Rows from block 7 of the text decoder of a small encoder-decoder audio transcriber, named by matrix and row number. Rows with one number belong to one neuron. Each number is 128 + 24 x the weight over its row's rms, rounded and kept within 0 to 255. All counts start at 0. Numbers have three digits each. After the name is the row's rms in percent of the matrix's.
After each neuron's rows are labels from the 100 texts, of 14976, where the neuron reaches its highest value: "fires on" is the input token at the peak. Only what is clearly more common there than usual is listed. The data: short read English sentences (LibriTTS-R).
# fc1: MLP up (decoder.blocks.7.mlp.fc1.weight, 512x256), inputs 172-255
# fc2: MLP down (decoder.blocks.7.mlp.fc2.weight, 256x512, transposed), outputs 172-255

fc1.364 092:113094150115108146116142130141161147130135118090091138121140129123157141104147098127114066124132141127125157154114156092128161122113135143123167111126115094113142144084113154113123073143116111089141143122162143088131155189136142073140137141150115184135
fc2.364 105:165149074133146162116152131146158119108142114160136126131130134135148151099124111097118145168139115115122105142139126104112097139144165120145143110112139123137177149153144125139103125161148105119168095122123144100121141121134136126101092126108110174119
fires on: "was"

fc1.266 136:119115153122119099123129136140118147114147131130159181137112118158136112142101108123157118104097108140098131148115131145106111086088146117104126143106163105150164124111108173130160188155141180100132078137109141105094131119140186094157107117152132113158
fc2.266 079:078115142115077106153138161105092176126141112133111123171112172108107117108122117140132151105136136120124141153142107116150122116107123177160119100168157112100132133101126111139117134144125140085139123169080115117171145094158095122149157114104150127104
fires on: "be"

fc1.219 098:125121117161134110133118147152128114165154123136164108133116127125086134131141128145160089095114095134113140098109185097188157117081171099101140098105140120125097122133129137113112146156104116166146131154120167071122096132152165165158083151130097159143
fc2.219 101:151152134151109073156119121106164139125106117147143118084097130129151131117147125114122098110131132144179087080130135116169094080103130126123133106068090145126109111114110160113170087172131117113135128118148093089151128069132125099130114164132155154140
fires on: "had"

fc1.184 081:099116149118131100124120125150175127157111112108106151148117155121146111113102114135129152125132127120133133149168116171093100136170161132077158089166071140138143133142159092136138149107130109120120101143109086163096112149115140137118125139117075120090
fc2.184 101:130141105113103090152174139116158105150108125116141113116148137139089125158135176129121143087135149086124139121168146134169120165165164125114099090152087141119147129110128120150109132122118143167103133104170098147119112156110107126147129116128095109101
fires on: "a"; "and"; "the"

fc1.394 115:150091169148141135127172141121151137136147123133113123141168108115099115128125139085125098132158126113113111144133123121155108083145117145112091119147163139145111128127150126144147138090142191170118098160117113123146155149163115155090083133120133133080
fc2.394 099:102131110110130112155206129136158155080119131135094116140121117078164144139133108114125109114124142138145131102097123094159149127169117159166115161143126142155123145119154096110163137130165172121165136123161161127111135114124162099114125136082127063144
fires on: "to"

fc1.194 085:168121160110096099118080134110092200110072117128104154172171120112121080163133112116156136130109112145135152122108176113171171086095087141168121150137126127090139112150111104154165155125161124114157128093137161108126144112099128111116104132145153094086
fc2.194 092:115090165117118116112141114104142139078169126133168143143137110110098144169149101105124165100117073145092172150117090130127120128076093116123162124100138130145101119132157155151132127119118142119117119129164147128156137147114110115098133116122156135191
fires on: "was"

fc1.318 087:132140134183142132141154148122129150116153116098122137119162137088102126152138103075142131141155121121116100138133134161147107141119110120109165116102137116127124096094084100137102116151115137090083146112177146132139132130118136111075134136169148104086
fc2.318 094:189094162105120159167153132139149130107133164159154107124159145135138131132165154105120123131071122136092133144150123130130100119164118111081121134171130086151105178139141120153148143134080070104109123135138098147144159113138099135121121084112111130124
fires on: "go"

fc1.416 090:119138128157119092110140117174147142164151124131128160096113119122157131110119077133115064139134116151134125165160150156097120116084127122191117120168111140159196147165135144119153130124118115105119154140152117116098135169174160149157072150163155123147
fc2.416 105:111164130106115119136116152127179098178133117162147125124120093135123093147140136104124113149180099154109129154135155159117146106142093110117140136092119121114075118136124102105152142131112080150138142189094133150121149107108098169148135139144115144159
fires on: "not"; "to"; "you"

fc1.452 102:134128128123131079156134101131136105147170135085147136128121113124095135138120135140172151140122148132167120142100145156100125133133098107126128101209135134120115090110127118085141138126107136112176112135145136110153138121148136121091145150124100129098
fc2.452 097:170144107128118137132093077173122078095141112082129130097115120109142114112141126138165142134168129130164102096113117115095108132132124143094142129146111155150151111121107152110150154171130116126122127100134139120172135134129096129087118123124145109091
fires on: "he"; "she"

fc1.110 121:111106165113141148089147080139126156137082092144125117170174103131151110128162157160134119132089134146125115154113116138164087127114126105176154144165134128091108111141122122126132131099097135129155051107160110106118165105153125133146149123149138117138
fc2.110 110:118113158157107161132109140098109149113169134124130165156106166113092138085158122140154100074099115136109134090135148160132122124133129138125121120140134153132158125166081132122119116122125109135143120105104108149131131090140175142168112147156124097147
fires on: "that"; "it"

fc1.114 083:103122133129119159072170115152109109163126133148114147103128160106120162126103097161114101117127193101159133108173129144114127123111135162117117144116129110090119132111132129174149085090131131121156161181153154093109134150088140128124102120144125106121
fc2.114 082:140119144148138097142149129144129128129119125123141120132115099137118085111143085111151140114143152193167128154096134154098143135109091121159148124158152123122096159104135114158113123112100107153135089122134158087106097155145111131113123094149115137137
fires on: "and"; "a"

fc1.209 108:104149111104161128127123148128138150124164066108100112088132138131165151087101134135136101126148119150100114115132171117144141117148139124106122131176117112074119170104148121136106087139153171142102110095111134139117186122116145124166122176094092084102
fc2.209 102:104119106145130162107127116187165150154169162123124130156162147096165123123126098142120098125103114156084170119128114145146167162117106116106095125135111099118090120116167138168091110168156131162114119128097130120164132146129128106122130113131132136096
fires on: "the"; "as"; "a"

fc1.221 093:121104160142161144145136115154135143140187125099117140149125138120140103132142139103168131109139118140104175144100150139125115130084112116152147117152110120117060182113139138120163137114157140100146122112090111113114147102091127113118132078139135142156
fc2.221 106:140084154143133135092158086130169116134151122157105137105138131076152079085154081138111100129141108150131117140102154136154151160130108131105148143155129184127110144139123131111137160136116160147137143110171156147117125060101154116134151163109127117182
fires on: "was"

fc1.406 078:129110153071143124121129155109117145130161156118101165161140141074144122170093125110128092125147159105096100123133125148104142109115124108120099162119103158097096163089148131100122131137135155138094131120158170177106149166160117120172134110095162118118
fc2.406 095:115159111132150162131081141113111156149096112132144121161157170131176109136130173104087112108148149106140113097153142128087121099087112113134161077120114136109131099080091135112139098113119163128132103096175160153144131132118086101142129135183117123150
fires on: "the"; "a"; "of"

fc1.267 101:135164124142141126118148113068168120105130106074147151074136152129135134156137074135159099151116097168114139104131097107132192122126172125121157124124148117127155121080099115104147108105114090146159125131151120121106140137159087157094167154122146118133
fc2.267 107:102117124113140142116152099076131114155120115185133087136170115117103107101137177122133163110116145131105133104123151175128153147084111151129099150087117123112120110117145095161141138134182103126131121145160175138112141122142134105119126142123167171095
fires on: "the"; "and"

fc1.253 109:132135179107112109153134107136154127097121101146121129146120144121129141153111164150150134127109140125095171086094169171118145114144174129127144136113155172178114136123107156143135153103079128170125133131123155088115150103153086098121108088117152138146
fc2.253 092:086169109137135123110112114177140125148140118083109133180118077118101134130141118121096113176132139122130131134145114130181165142122149108109081115149077122107154106083151137134099089097087165132098109143119104113125097091125105114116107124108116123106
fires on: "of"; "was"; "have"

fc1.224 107:149097174170116062125099124114110132147141172135170077148114088148168164163123146138126120143159167106139132131132193142166134098148174119089153120139136103093145103147149137111138109121151163162093148107081148086152154095112077121081135141168098096175
fc2.224 104:117109131154112145091146146092144123118098138099143114114139123149116154120129152103080121080116150113094105078127155106133107163148142129176154115102109110134152172153186110137144118106123171132148127163135149128117166117138125121134149140099146136141
fires on: "he"; "i"

fc1.417 110:116171139105142089175174157105141145137109126158130110119124133142138138130111070159111097175141122127090154123159154107092141119158172099149125115153185144146149099133126080154137107128135154097149092096118097132145154130141173141104153133111126099104
fc2.417 105:133141129127126117158096167090167093123216085148106156169163128150099148116138115155149146131115167106137103099081130136091104119126121129122118101156120129080110107168178107103141127103154129102161132121084143154155121118114136128115119132133110096135
fires on: "you"

fc1.438 109:078146174089147100092105143108136133181148133125100114140141084113123173166141143144115124148108154134128113141107140130149114116094139107133149114168113097150109147108105088165114132106122089125167099113141065114123099170162117135151123122134154167071
fc2.438 105:167109149190123111095153122123128106134109097125135092116127064140151154158160167175078091141134138127092151112124131098154192121104159160139160140139131102159145170168118144109116125162144140105144139101101115127120120171113134121118117153137130132107
fires on: "he"; "she"

fc1.477 092:177094135071153115121162123086128116131113127128137109077135197109133172175137158133088131145090137136111149181160128127098132114135122111158121069130123132128122141135088131155117074099117109151153122165119113127122143142139145120114178171126129184134
fc2.477 104:162132153169129125119178121086120139146144111096097127120091165175107132144143127140101160129143130122145134174119136132138165101094144158145137151117150121133072150091077137144125122151174128194130087134145115160184122116126096100144154107136149130153
fires on: "to"; "mr"; "miss"

fc1.301 107:120107139115138110129152107134127081137139127110130171150088117073135141096128102155130141135109165129110122125150150122119138146142162141135104092138131128132149146102112121151116134075112167101172065151068145106114099081125125144110155152111147167113
fc2.301 091:131148111165131147150113139154168086110137131161130110100138111143126144109148112115110153122085111177105095117105122125150140089106129136128123084134135115130147133149139112133119078118120174163101057141090149126146134116162131098088153155131098125120
fires on: "not"; "don't"; "to"

fc1.411 089:123107132148130113112144116148157145096136122077122117149158136117147115148130094150149155117092142099126127136157121117147135125117132138151127132120139136119099110131126126127144163114121143133094099138174157120161107128102119156169174112107116182098
fc2.411 105:100119154123142132119127134160108144121163146109154127185134125155100075181160143123082122137165150150135134149133134111106116112148134125123129155141095104115133159083166170160154163126167090082120135118142122144121094130116139139136180167155157110136
fires on: "a"; "the"

fc1.76 093:142159105105114113134160141171133152148169085111081144123169095149119151130142101071111128145152123144092148168155107086153173101082080129109122138134120107131105138112094158136116133133163104122107094166109132146103168118078111115120135099123096129119
fc2.76 096:147115083154125112161165124122073109127126126144112096114100147155179082132141154134105112091150154093124119141114104115091124118167155078143130112093114167118118101113180164127127110130115099104135137079145173095153168128134127107131105135079109117143
fires on: "to"; "the"; "i"

fc1.316 114:093134141096128160145147185161165104115133116095094138117100168143104152127162162121127122087139112125121099146104148164141129130136144149139117130107120151130085131126106126137139178127119139125135132132114134112108139151134149104084123150178111102126
fc2.316 094:118138115113148121110139112091126134089151131123107155151136107148130122121101122108176092140112113120092124106139142198113132129168158152093086106135126127147127114159103132108100145126153165118160119103115125093099141144150130081139143158108157125157
fires on: "was"; "a"

fc1.292 090:118133139123130136112106175122118144100116109132131121151112149134097131114153152115112102115176138160117154163111153088091154179127139102069143108123125170148122089102088107114128149135117114125120129150143120131107121150152134119138104124102112096148
fc2.292 115:111118151172130126147142136122144129145105144159150128130144106118133149123104153134129132145114117139107125143177121095086145076079111163138134100127151171107159100177151179092110123152149085118137142129095120147091137146130121159141164127163132108128
fires on: "be"

fc1.145 112:133139056130172140132109118147164157113129147148158122086140086134120132122080168080133168176145076159142119091159111098120142147090128122111131158152148127092131151135121145099129116121124123142170162166143148160128140112118148108096132142135115153104
fc2.145 100:172134122109170088168061147131113122103114151154142109149087127126114122083090136160157101109152121126113133166124107105103083125150165111101136125121154118116147154091116136161135116125175108185120162127138134153124128072162156109117128137145161139159
fires on: "he"; "all"; "she"; "they"

fc1.75 092:124142154138123133099158130117132101150142125135097159146122136167130130087161117142097113123117144116162113161078114134128122119133130115113100139155138124144127096088151148126089108114097128109134129119121144138117143175129168147093157140131121169124
fc2.75 104:108122155135131137148106108100169121096175135169173129080118123129122157151099103129080128113145104168129105120122130077114106171089151096124141178102122149118118114103125121128159135126104180110149125126136124120145072115136155167115126093117143138113
fires on: "you"

fc1.463 113:092108144078106116110146143145163129091143142086130098133084097125123119114149136102161148122089193151125154116126127150097178130170136133120144088138118160164109126142128149101125120153094178115119101134129121156136146135147120133137167129122106118133
fc2.463 099:120158118109176061070130118154125120139108142130142122138092087117122128144123116158126142193108130114093141136096123130136111116093123126084128116113128102130091095154150124104130120127132092092106151098120103133164143148146131119105151101132188105077
fires on: "his"; "the"

fc1.349 102:104106174154172101135142116099112088120115116128115156169128154139118141126113113155125102125152095124131141121168173105112125132136147124197103097124113122116124119090149140086134137068118117127130113100128159110148174138136176092130083144137170148142
fc2.349 102:150126155159132131132153111114158120133137144129153174146107106160166136122162069147103114153121144118099129135157152137130175130119128142135114094135085135144124146130129105116127100137173073144086165120112101068130147146135116114115108130094136130173
fires on: "was"; "the"; "you"

fc1.506 099:106181095164104090122153071156126141104118150126129112168140097121171126123121105171089135157135131127126104132123192110130137099126118153138042165151129135133110111148107138106120113134105132130133115144133107140099096102144130145150108158106156120128
fc2.506 099:154136127160134154138153147127162114145160109139107142118125161104102156163121143150089155125134085130113163106145072118113127109190150120097109137160161132105130141108170156127115136158147137110121169123112115117092131143102164112111133074105127136080
fires on: "a"; "the"; "no"; "my"

fc1.431 112:126092135142135156119135119141199107130075108096155126130153115153129110127170123105124111200135147143137164133152099106128115077108150141084120105128151121113118092124106166141088097143126124149134152137160101143137132091115135097123163151098170107131
fc2.431 101:157130143124138135083123128108126121144133099143171117103123134115105155147134096122136129136115169127103174116155131112119103113138142156087162100143129149105131102139102122142119133106100142182137132128133108131103118106142107103138144178142188100158
fires on: "he"; "to"; "the"

fc1.67 094:155125128091145121115176142146167146129140107142148125162118156176107137122167083132120110124092151135150108122094144111151142142125090130150114153110131089117122095131137168089163109167111101144111154167129124102133143086151129133123140093136163139174
fc2.67 101:093130100142101145147127064127103130134114110097127110155143141146108145126116151135132117130137095174110131134097128148139153138101061136190122094121122128136095149121099135091140111168104135166148153107171121122098116149164155119117133125134138119153
fires on: "to"; "a"

fc1.54 105:109157190142167119124067114175120101130121169124125114097132143121159119128105128127133083209104112160107107140171120093124130114143117180136166111131095100128141129168132132161160144144150157157126141177121086158084147113117097119102136184097103117101
fc2.54 088:139072143150143125103108110115142129134148163133130139102129108111162115117136089118166173095131118136082099135144148118105125187119102144138137135087143135129133164156113118136133100161132145110145145141134102136100119122111093178108114160143127108122
fires on: "of"; "the"

fc1.129 102:141102128068164122132112105157165134158117120079164165118161152105145143103117143126117151109112163163099146093127153169144137118109150172164150146129131177150103185093119117093130155143108117116116123106171157108106123124110144165157096109156093143127
fc2.129 102:126129128141138141106111098162115109104081133163099131115117150096113143134133144164112140107112097105143098097119129109114091116109111165109109114132128119131102102094056147071106097138116140133166143118129138100123116130126148125180137132140135160122
fires on: "you"

fc1.298 111:114140143121125115104177064154158118145112143101132140150116140102176125127136110129135142112132141139137171143156156102095152166158164131147143125117138118112160112098097091161125172148113135109100068123135134125106126126112147101126171122122154113143
fc2.298 098:100156140110113133161145092146141101135135096149132148094144143151064095109176125126143165117124109119112153109096128115129122145115133147180103135210146125112129087132121116129085131144139170134125109124142097134109196127130094104086137177120132118134
fires on: "the"; "you"; "i"

fc1.391 088:130100126144110158087150118100154095132154159120115111162127144095138155126115101107146136144130155096086115117146158104121186122111105153146136105148123144143071119067159130120137117113148141118137166151176127145147146126118150148105187084124149094117
fc2.391 101:111117142148123105142141103110091091114129116125123145100134135166140128187128147119140157144144181122096132129150126079128086138158129174118195123123110099113127100105124138130151100140143145117132139123129138143107148131138156126139124133081117099152
fires on: "was"; "the"

fc1.356 101:106092121140148141125123133110100155094144103167144065107158137111144141144153145124131111110129206157092164131148136178116119133176151157147101074142139159125128096126122138141134118140102137112147110112120145140121128149154101128131141149114146106147
fc2.356 097:132114101129119161107103155168140129138104139147090132112130130083132159114153144087123090157134115151135126141100149097161117092153160123166160177118118071109117122167110105106104092154136114177094123107142127097082110168109123101114159123149103132116
fires on: "to"

fc1.493 092:166146141164107127117102144072098115136142145122111052094134147151113126083150120150148144114168165108118095122124152141144126135096122143130133113157130152138127152131115093064146164142120108170168153166181100118115144092104143102160127107150166131104
fc2.493 108:093120129085124132094129144100133089110122138102093161104093113145123141148115128146134153116171143148158137153124150126123122175153129138115127089101137143106130117094166094131167163111083100129129104143126134133173087097135090123140166163089160136119
fires on: "be"; "is"

fc1.48 094:101169117059132152104097112123137118124102151182126147166147120150115121110118080124164154099116142087084125099124104145136125100103139132139175138170086156112117069098084141134104117123166163137155123152118138105113158110122127102116131134123134146157
fc2.48 110:142120108144143149152116132115129151100108112115126128098129131147117147127126137111170128104108110113104124086159106137126166091129116122175125161149109138044143139135088135068125118095145118135099145162095154159097148110124120188137116146130110125153
fires on: "you"

fc1.117 083:112100144101155114159160130146178075106103104152147179121124085131154119166141146144166136158119171100134140135126166152112101134104141123163113100132146131146143173101145103111065090090127125124117174128134124105110177150125150127151134135088103137100
fc2.117 105:121113114142111102126141172133139115152091113088172154128209123129130105123141109141164122143107091144114158123113134115109096105120114089107150160111163118118115140128162146113136133125097098142081125072123103148129127109140127146139136110091095154129
fires on: "a"

fc1.508 080:100179088135116105101124143119148179118115097130093149124100121092144136126084086130155140103148104133161135086133106111155143158176115135106107161144171105117055146123123126093126148136158125132114128161088116128113137128113112161152136119153144108079
fc2.508 101:093119152120174081152157103128131136141128111123161137098118160157089098136108146179172125144063119104128124133131155117137113159093162105133151163125138142138141154067119120104129108138083118097119126145105146120109121120113129109111131131093113111144
fires on: "to"; "don't"

fc1.337 096:067127129128172175125113130102124123148136098126156144133112114098111136165129165137152091160136108122126154094074116114167163117151129140134143103122128145102083137147120137155127115118122092110115134140115110107127136130120150071128168093181121101118
fc2.337 107:087098122108114130150118137139146117147132073157171134145184141146096124119102182126158119101137146131185144143141128117086105119150093112110092110113133123149133131150116118082150162120109139132105116152140109114147163115108125154122130124100147126074
fires on: "i"; "the"

fc1.189 084:177129120103094150118136146108143157108142109110113062145119150137128145133114116194084133100100115117092161118114154109121109133129148131111102109101095128115100099114127144151150155163107152128135123114132152145110134159088154126133087120138164190101
fc2.189 115:125074125147125126108131082094143139147114122111153097112107124126114134128140135143101117120111104100099139119126175154080107131124161083121195105114136145112132091100103147090133084141120097109092129096090118120124111160168149137122139157127095147124
fires on: "go"

fc1.439 082:152103095149115119142142148155070105082122119132117151142096122149151128132170129123137111115161128136119127069140110111142117132130103119129161158147154096132154113153114104118090111130150160092125123103158143156136123124118145101123152132124109113132
fc2.439 102:117132132072159114119122183174123098082138110108172114088129126111134125130110171128109116140163131101092115126110163121144125121097111104106096098118125107144114088143130107126117165133131161137112153124161103119095114162088142122144120141122103132115
fires on: "go"; "went"; "get"; "it"

fc1.73 087:162164162132160140107217140100066127157177083097119156150117136163153127132114082122121126130119103140119136118149148092114133105150128082127080104127136157134145142138104111152133120119114132159113120149167104135154104142122115145141145136164147138120
fc2.73 102:114110156190095101109137129155190101149148124127156074068102144132096125126130130150152110098143145149099112135108136104155132128142141146090120160130151154144127159105141151133100137132108141182136077129072144086135095114095145144147113180125103115135
fires on: "the"; "said"

fc1.370 130:168112114137173139140144090128159151137166125132133079163138110095129110097113140051101146159114099146180170149136131136136149096079079095117152125086136131131112121092131120136183164119073170124141117140124136142151124114103127120147152153119135115139
fc2.370 099:096132122164119132153129156109135140137137108107142133114131122166125121138103125140118128131131085115100109166157129134155124162155084096180156071129098096144100104174141095122104122125142135160156116119139104089153102164081140120107092107174086165111
fires on: "he"; "the"

fc1.223 084:125138105122129115130097131109131168141127139125113111130137133140109129118105126127137067124175106129140115124101133104123145160140121120133099097101086131166106086088107105136135135082147162160139094134130149134139152148131139154144166156158159142107
fc2.223 108:151105188119126093119128118125127199123139147124162166117090178126090118146120124149162092149077143148185134171160138109126085122132140115102114110125124051157109117094148163186115145125123154103132134099122178120080080116157144127127120087108114076130
fires on: "i"; "how"; "he"

fc1.61 091:121112151119158124124098152130135133139121172093152122123078156186104115168129155135096074139112143139145097148109134145133118059115122136158135141110089134187170145132113139124127122113152132095111161131183115107130137165173183152112084143150150132111
fc2.61 099:150124092126158091117157120135158100082116148180145118110120175113132129148118103100164120102122122157103128129100130097110126154169135110105157169160102120131109137140096086140149148119136104146139136132138142066128116138148134135188145136187117097098
fires on: "had"

fc1.369 101:087105125124147126101140098089108180095147133194173132122146158132127180138122120157167118156131111147092118140143103082148129157139138105151119136105114190110162141112114112089111117169148124098118127121173122081158095136144085142111133163120149114108
fc2.369 101:163133122131082114133113141132132136104134084129117123189138157123140100160143107144142155103167143102139063164094095156119179112161148132158113143134135078137082142128161133128161151172118129121149171118103121120123077128129110127113132105116107122148
fires on: "a"; "the"

fc1.427 114:136127102112149124109130086169137119097114121125101125111118114098044163103117104078153104125106163125061147113161185146098160158124129159129107162152133080133155108162088115149203120117120173127096097137109111109155142164117134118175113103146136112125
fc2.427 095:142127150117108147128167134152127143119136155152140130098097089134116174148093109147103101097163139159125179132122111146084127108100122106085120099131099150103135141155139113091093133138126147082122152142130142143173122188164109148109117124080144145115
fires on: "of"; "to"

fc1.461 115:117122127105109121140159159110128098137119109152114120142125123142108142150105092099125101143123121141120154093131113128117089102126198149105155151135071103080113132139098110112099092094147089140131157142129150138147139145163151119078125131154134154126
fc2.461 100:109108098119107142119154107093154087092132138110131156153097080082137132111116153147137132061173137169148117101124131146147113112122140141129160110122107178109112128126142146125118157104152141128096111143111131148144136141115138142085151174090119126133
fires on: "you"

fc1.134 110:173113102092103139124106166093167129100154138129151107109120110140129123150133140110138094150120095119115163113139156088149126110136125072117130118139169171157169126143161134153120117118161122118112087158138107127112125122117152127145145160130139122114
fc2.134 088:125097144094161196091139081177142140103119134135133129127144115134139134120151130111164116102120115069110159118166126138162135138099143096129122146153151110080159117135100147103129152151168075112110102085118111106097188122107128159161127130116151153111
fires on: "his"; "the"; "her"

fc1.494 111:154144179108122135120116138085148179116121085107129123119102122102140174121107108152156109123137145115111118108126140103129097145159112158150133149125132131110125128131137117145107138121130145101144154131120144153112147143060176176123096143145151167118
fc2.494 100:113135142120140111106094098112128174180163156095139109158154095091135127160140138080115121114104170113133107105142143120114127158179137156115133135150129111150131125122102115094107143132136117107148091093133123100138109135208108135111130102078072140143
fires on: "you"; "to"; "i"; "what"

fc1.454 123:132142105099126092124103091106073143146103166149201139112134087167138117127112145132155120112113155140120141138151148119148115109145124171128129117127130118114128124151069112138136107133120133110134127129134168135116102062117099126126107135104141132150
fc2.454 084:130094157137145119167116094113078093131140110098146110105145097115124124083156098130098103087147131105098151141087137121133133130150126135120104163111152131129125137128096130126118107156138146164097136109172106119149093143193140095125129098142155134150
fires on: "and"; "he"

fc1.31 094:134093122037140110140120113112089094135176162120093076127118117136107109100123131123092112114141119132123136121092148132107135140133122113137181163102121108112103118132150134159127114095118140113160118146133122172147142138149160129166177121111124117137
fc2.31 096:102120152088100149141106152119106159080114153143141130095094099109137083152145118108146156086199135130126148108166149169092074128153175123092165133137094152142123091108132125152146145124086119090128132137134121122111118124122111113143126119117157133109
fires on: "of"

fc1.52 132:128134110131160076121145155122114109117126174134161159140132173091102176088073102138123114138154113163156131111142133165129135165117110125111118143121137135112118145131099153131113104145144143090178099152127135132126098122131143075154135164126162099085
fc2.52 097:135144100121134113104150131114090116072162131079112169090145127127140128096136169115107136136130111126134151089134133133154127154127120146159156148081095126138094105078135092106138125105107077130133120118138110145076121107169126109112114140085184128132
fires on: "not"

fc1.203 099:178160150147092142107141101104125114126097124134127110129189131122157107183156138164178099127126171090099119134118087106133094121179112114108130094115153153193106101142120086121152134155111142150112145163141145097113114131119127127166118135104112132112
fc2.203 118:156144092169153154140119133128116119089116143129121146154171102172142113103149176120124129138166150085160112139124113127104084173126158138114139129145123121099165135091169155085102104131091177144067141149116158100118126068135146128135137120101130120135
fires on: "a"

fc1.350 102:128136153123151106076105121143150152135107137097116118118154117084117107136141117089133126132140105129131122079105094105111124135103110114088102115140143127093187128112086131123125133127121106099151147151076092158101101162063103117121151181150119136115
fc2.350 092:095118111118169151101090153110138130131149125156087107087108121182090130098144097106140111168121167147128151119138099140131131133098180126134135098169152173122125178124160120110133111097114145145142112135076129148107143105123069105109122097144144136160
fires on: "no"

fc1.202 099:148155138148118134151096122178112148154137115124074120133099094149154156111121091167157149124099109092141125148112144139099119150092160145144173101143112109113143143109136130145100123169158140104138102071137126134096106135092132146117095141155141136158
fc2.202 105:144174098106148165141144130111177124155160131134138131116095100141129115137090120092159126110114139119121121145117139089108147175142120130124137168101171162115148113127123111095128138134151141100133146152122107131122099105114139109167148093101131079131
fires on: "was"; "a"; "is"

fc1.396 106:154116125115141133116180194127122152138117114123106096110148135166102146156102127101135124111162142178129098112113114152116104122137122102162173169150133114114136167112147153128060133120113096139094160126113119164121120169070143127098151141107117114143
fc2.396 101:151150152140115124121142131130152110160156130117126115125164103132137130156112152116132168115099134121160100103095163121114132068162128113161138118116144152112130140075131120135152116149131188099130147129112149209105102184142157127094126154125110108155
fires on: "not"; "is"; "i'm"

fc1.409 097:161106164127140133116114157166124136116133156116135149133110161145124145172097101095128122126152147120104160150091137123132118165148129103132110095145135106125104135154139119180094140128126095152153159146182130085102115175123110114109158141130097151113
fc2.409 100:176103157145181122133160128156106122150143136105106163116154171126138133124142112105147117090110114162133150108158143099131129120149171138120067112083107120138167120135144127141141128112113107119132163133149088126103122132161138097123115186158132120162
fires on: "the"

fc1.282 125:160120130133141113111109105147145107112093132132145088112142104130084082178056095137170113125156106176119106108106148131128121074132116132160159108112143094093128161137131160094127108093090107155116148132160109112133151133198171134142113115109111153087
fc2.282 087:135086115116103128136130146110148117132121159117118074138119087127134141102132149137114157161161147146104141129156144158168102146157163127125117111091131108098150183116109103101161166156097118089121123093113136128161112144198148098111156173062124180105
fires on: "that"

fc1.115 089:103143113099113100100130138177135158151100126091130121069116118144143073113126133161183106138090166162115130124135143112097116107129097126127116167146119168150125114126126134121140140114104142130167130123194112112144113164127121144147138119176121162119
fc2.115 099:140134118097130165117165154130096167131117126093092111197170129153139115135144139086129100135114137099119106097140146106112086155153132095136107110159156108158111096114118117128133113097135130151153102110127108109112171133100102132121109123135167123119
fires on: "he"

fc1.165 124:148167109154160124152128147081135126119142165149122124146118100138144107144115103142143080140061156154139104117163129150144163119102119115102125146094147122132108145106145080125170169122134134169111096092132126173116068119082153148080140120130139106163
fc2.165 098:119124168144148100135125102119126129097121138129146158169122119092094108174175159173157128124141139136165156113148152121149150154108149171107116117137123131185073091133161147135144106146115155110157130123094157134100093098131125092108149097130105149132
fires on: "a"; "the"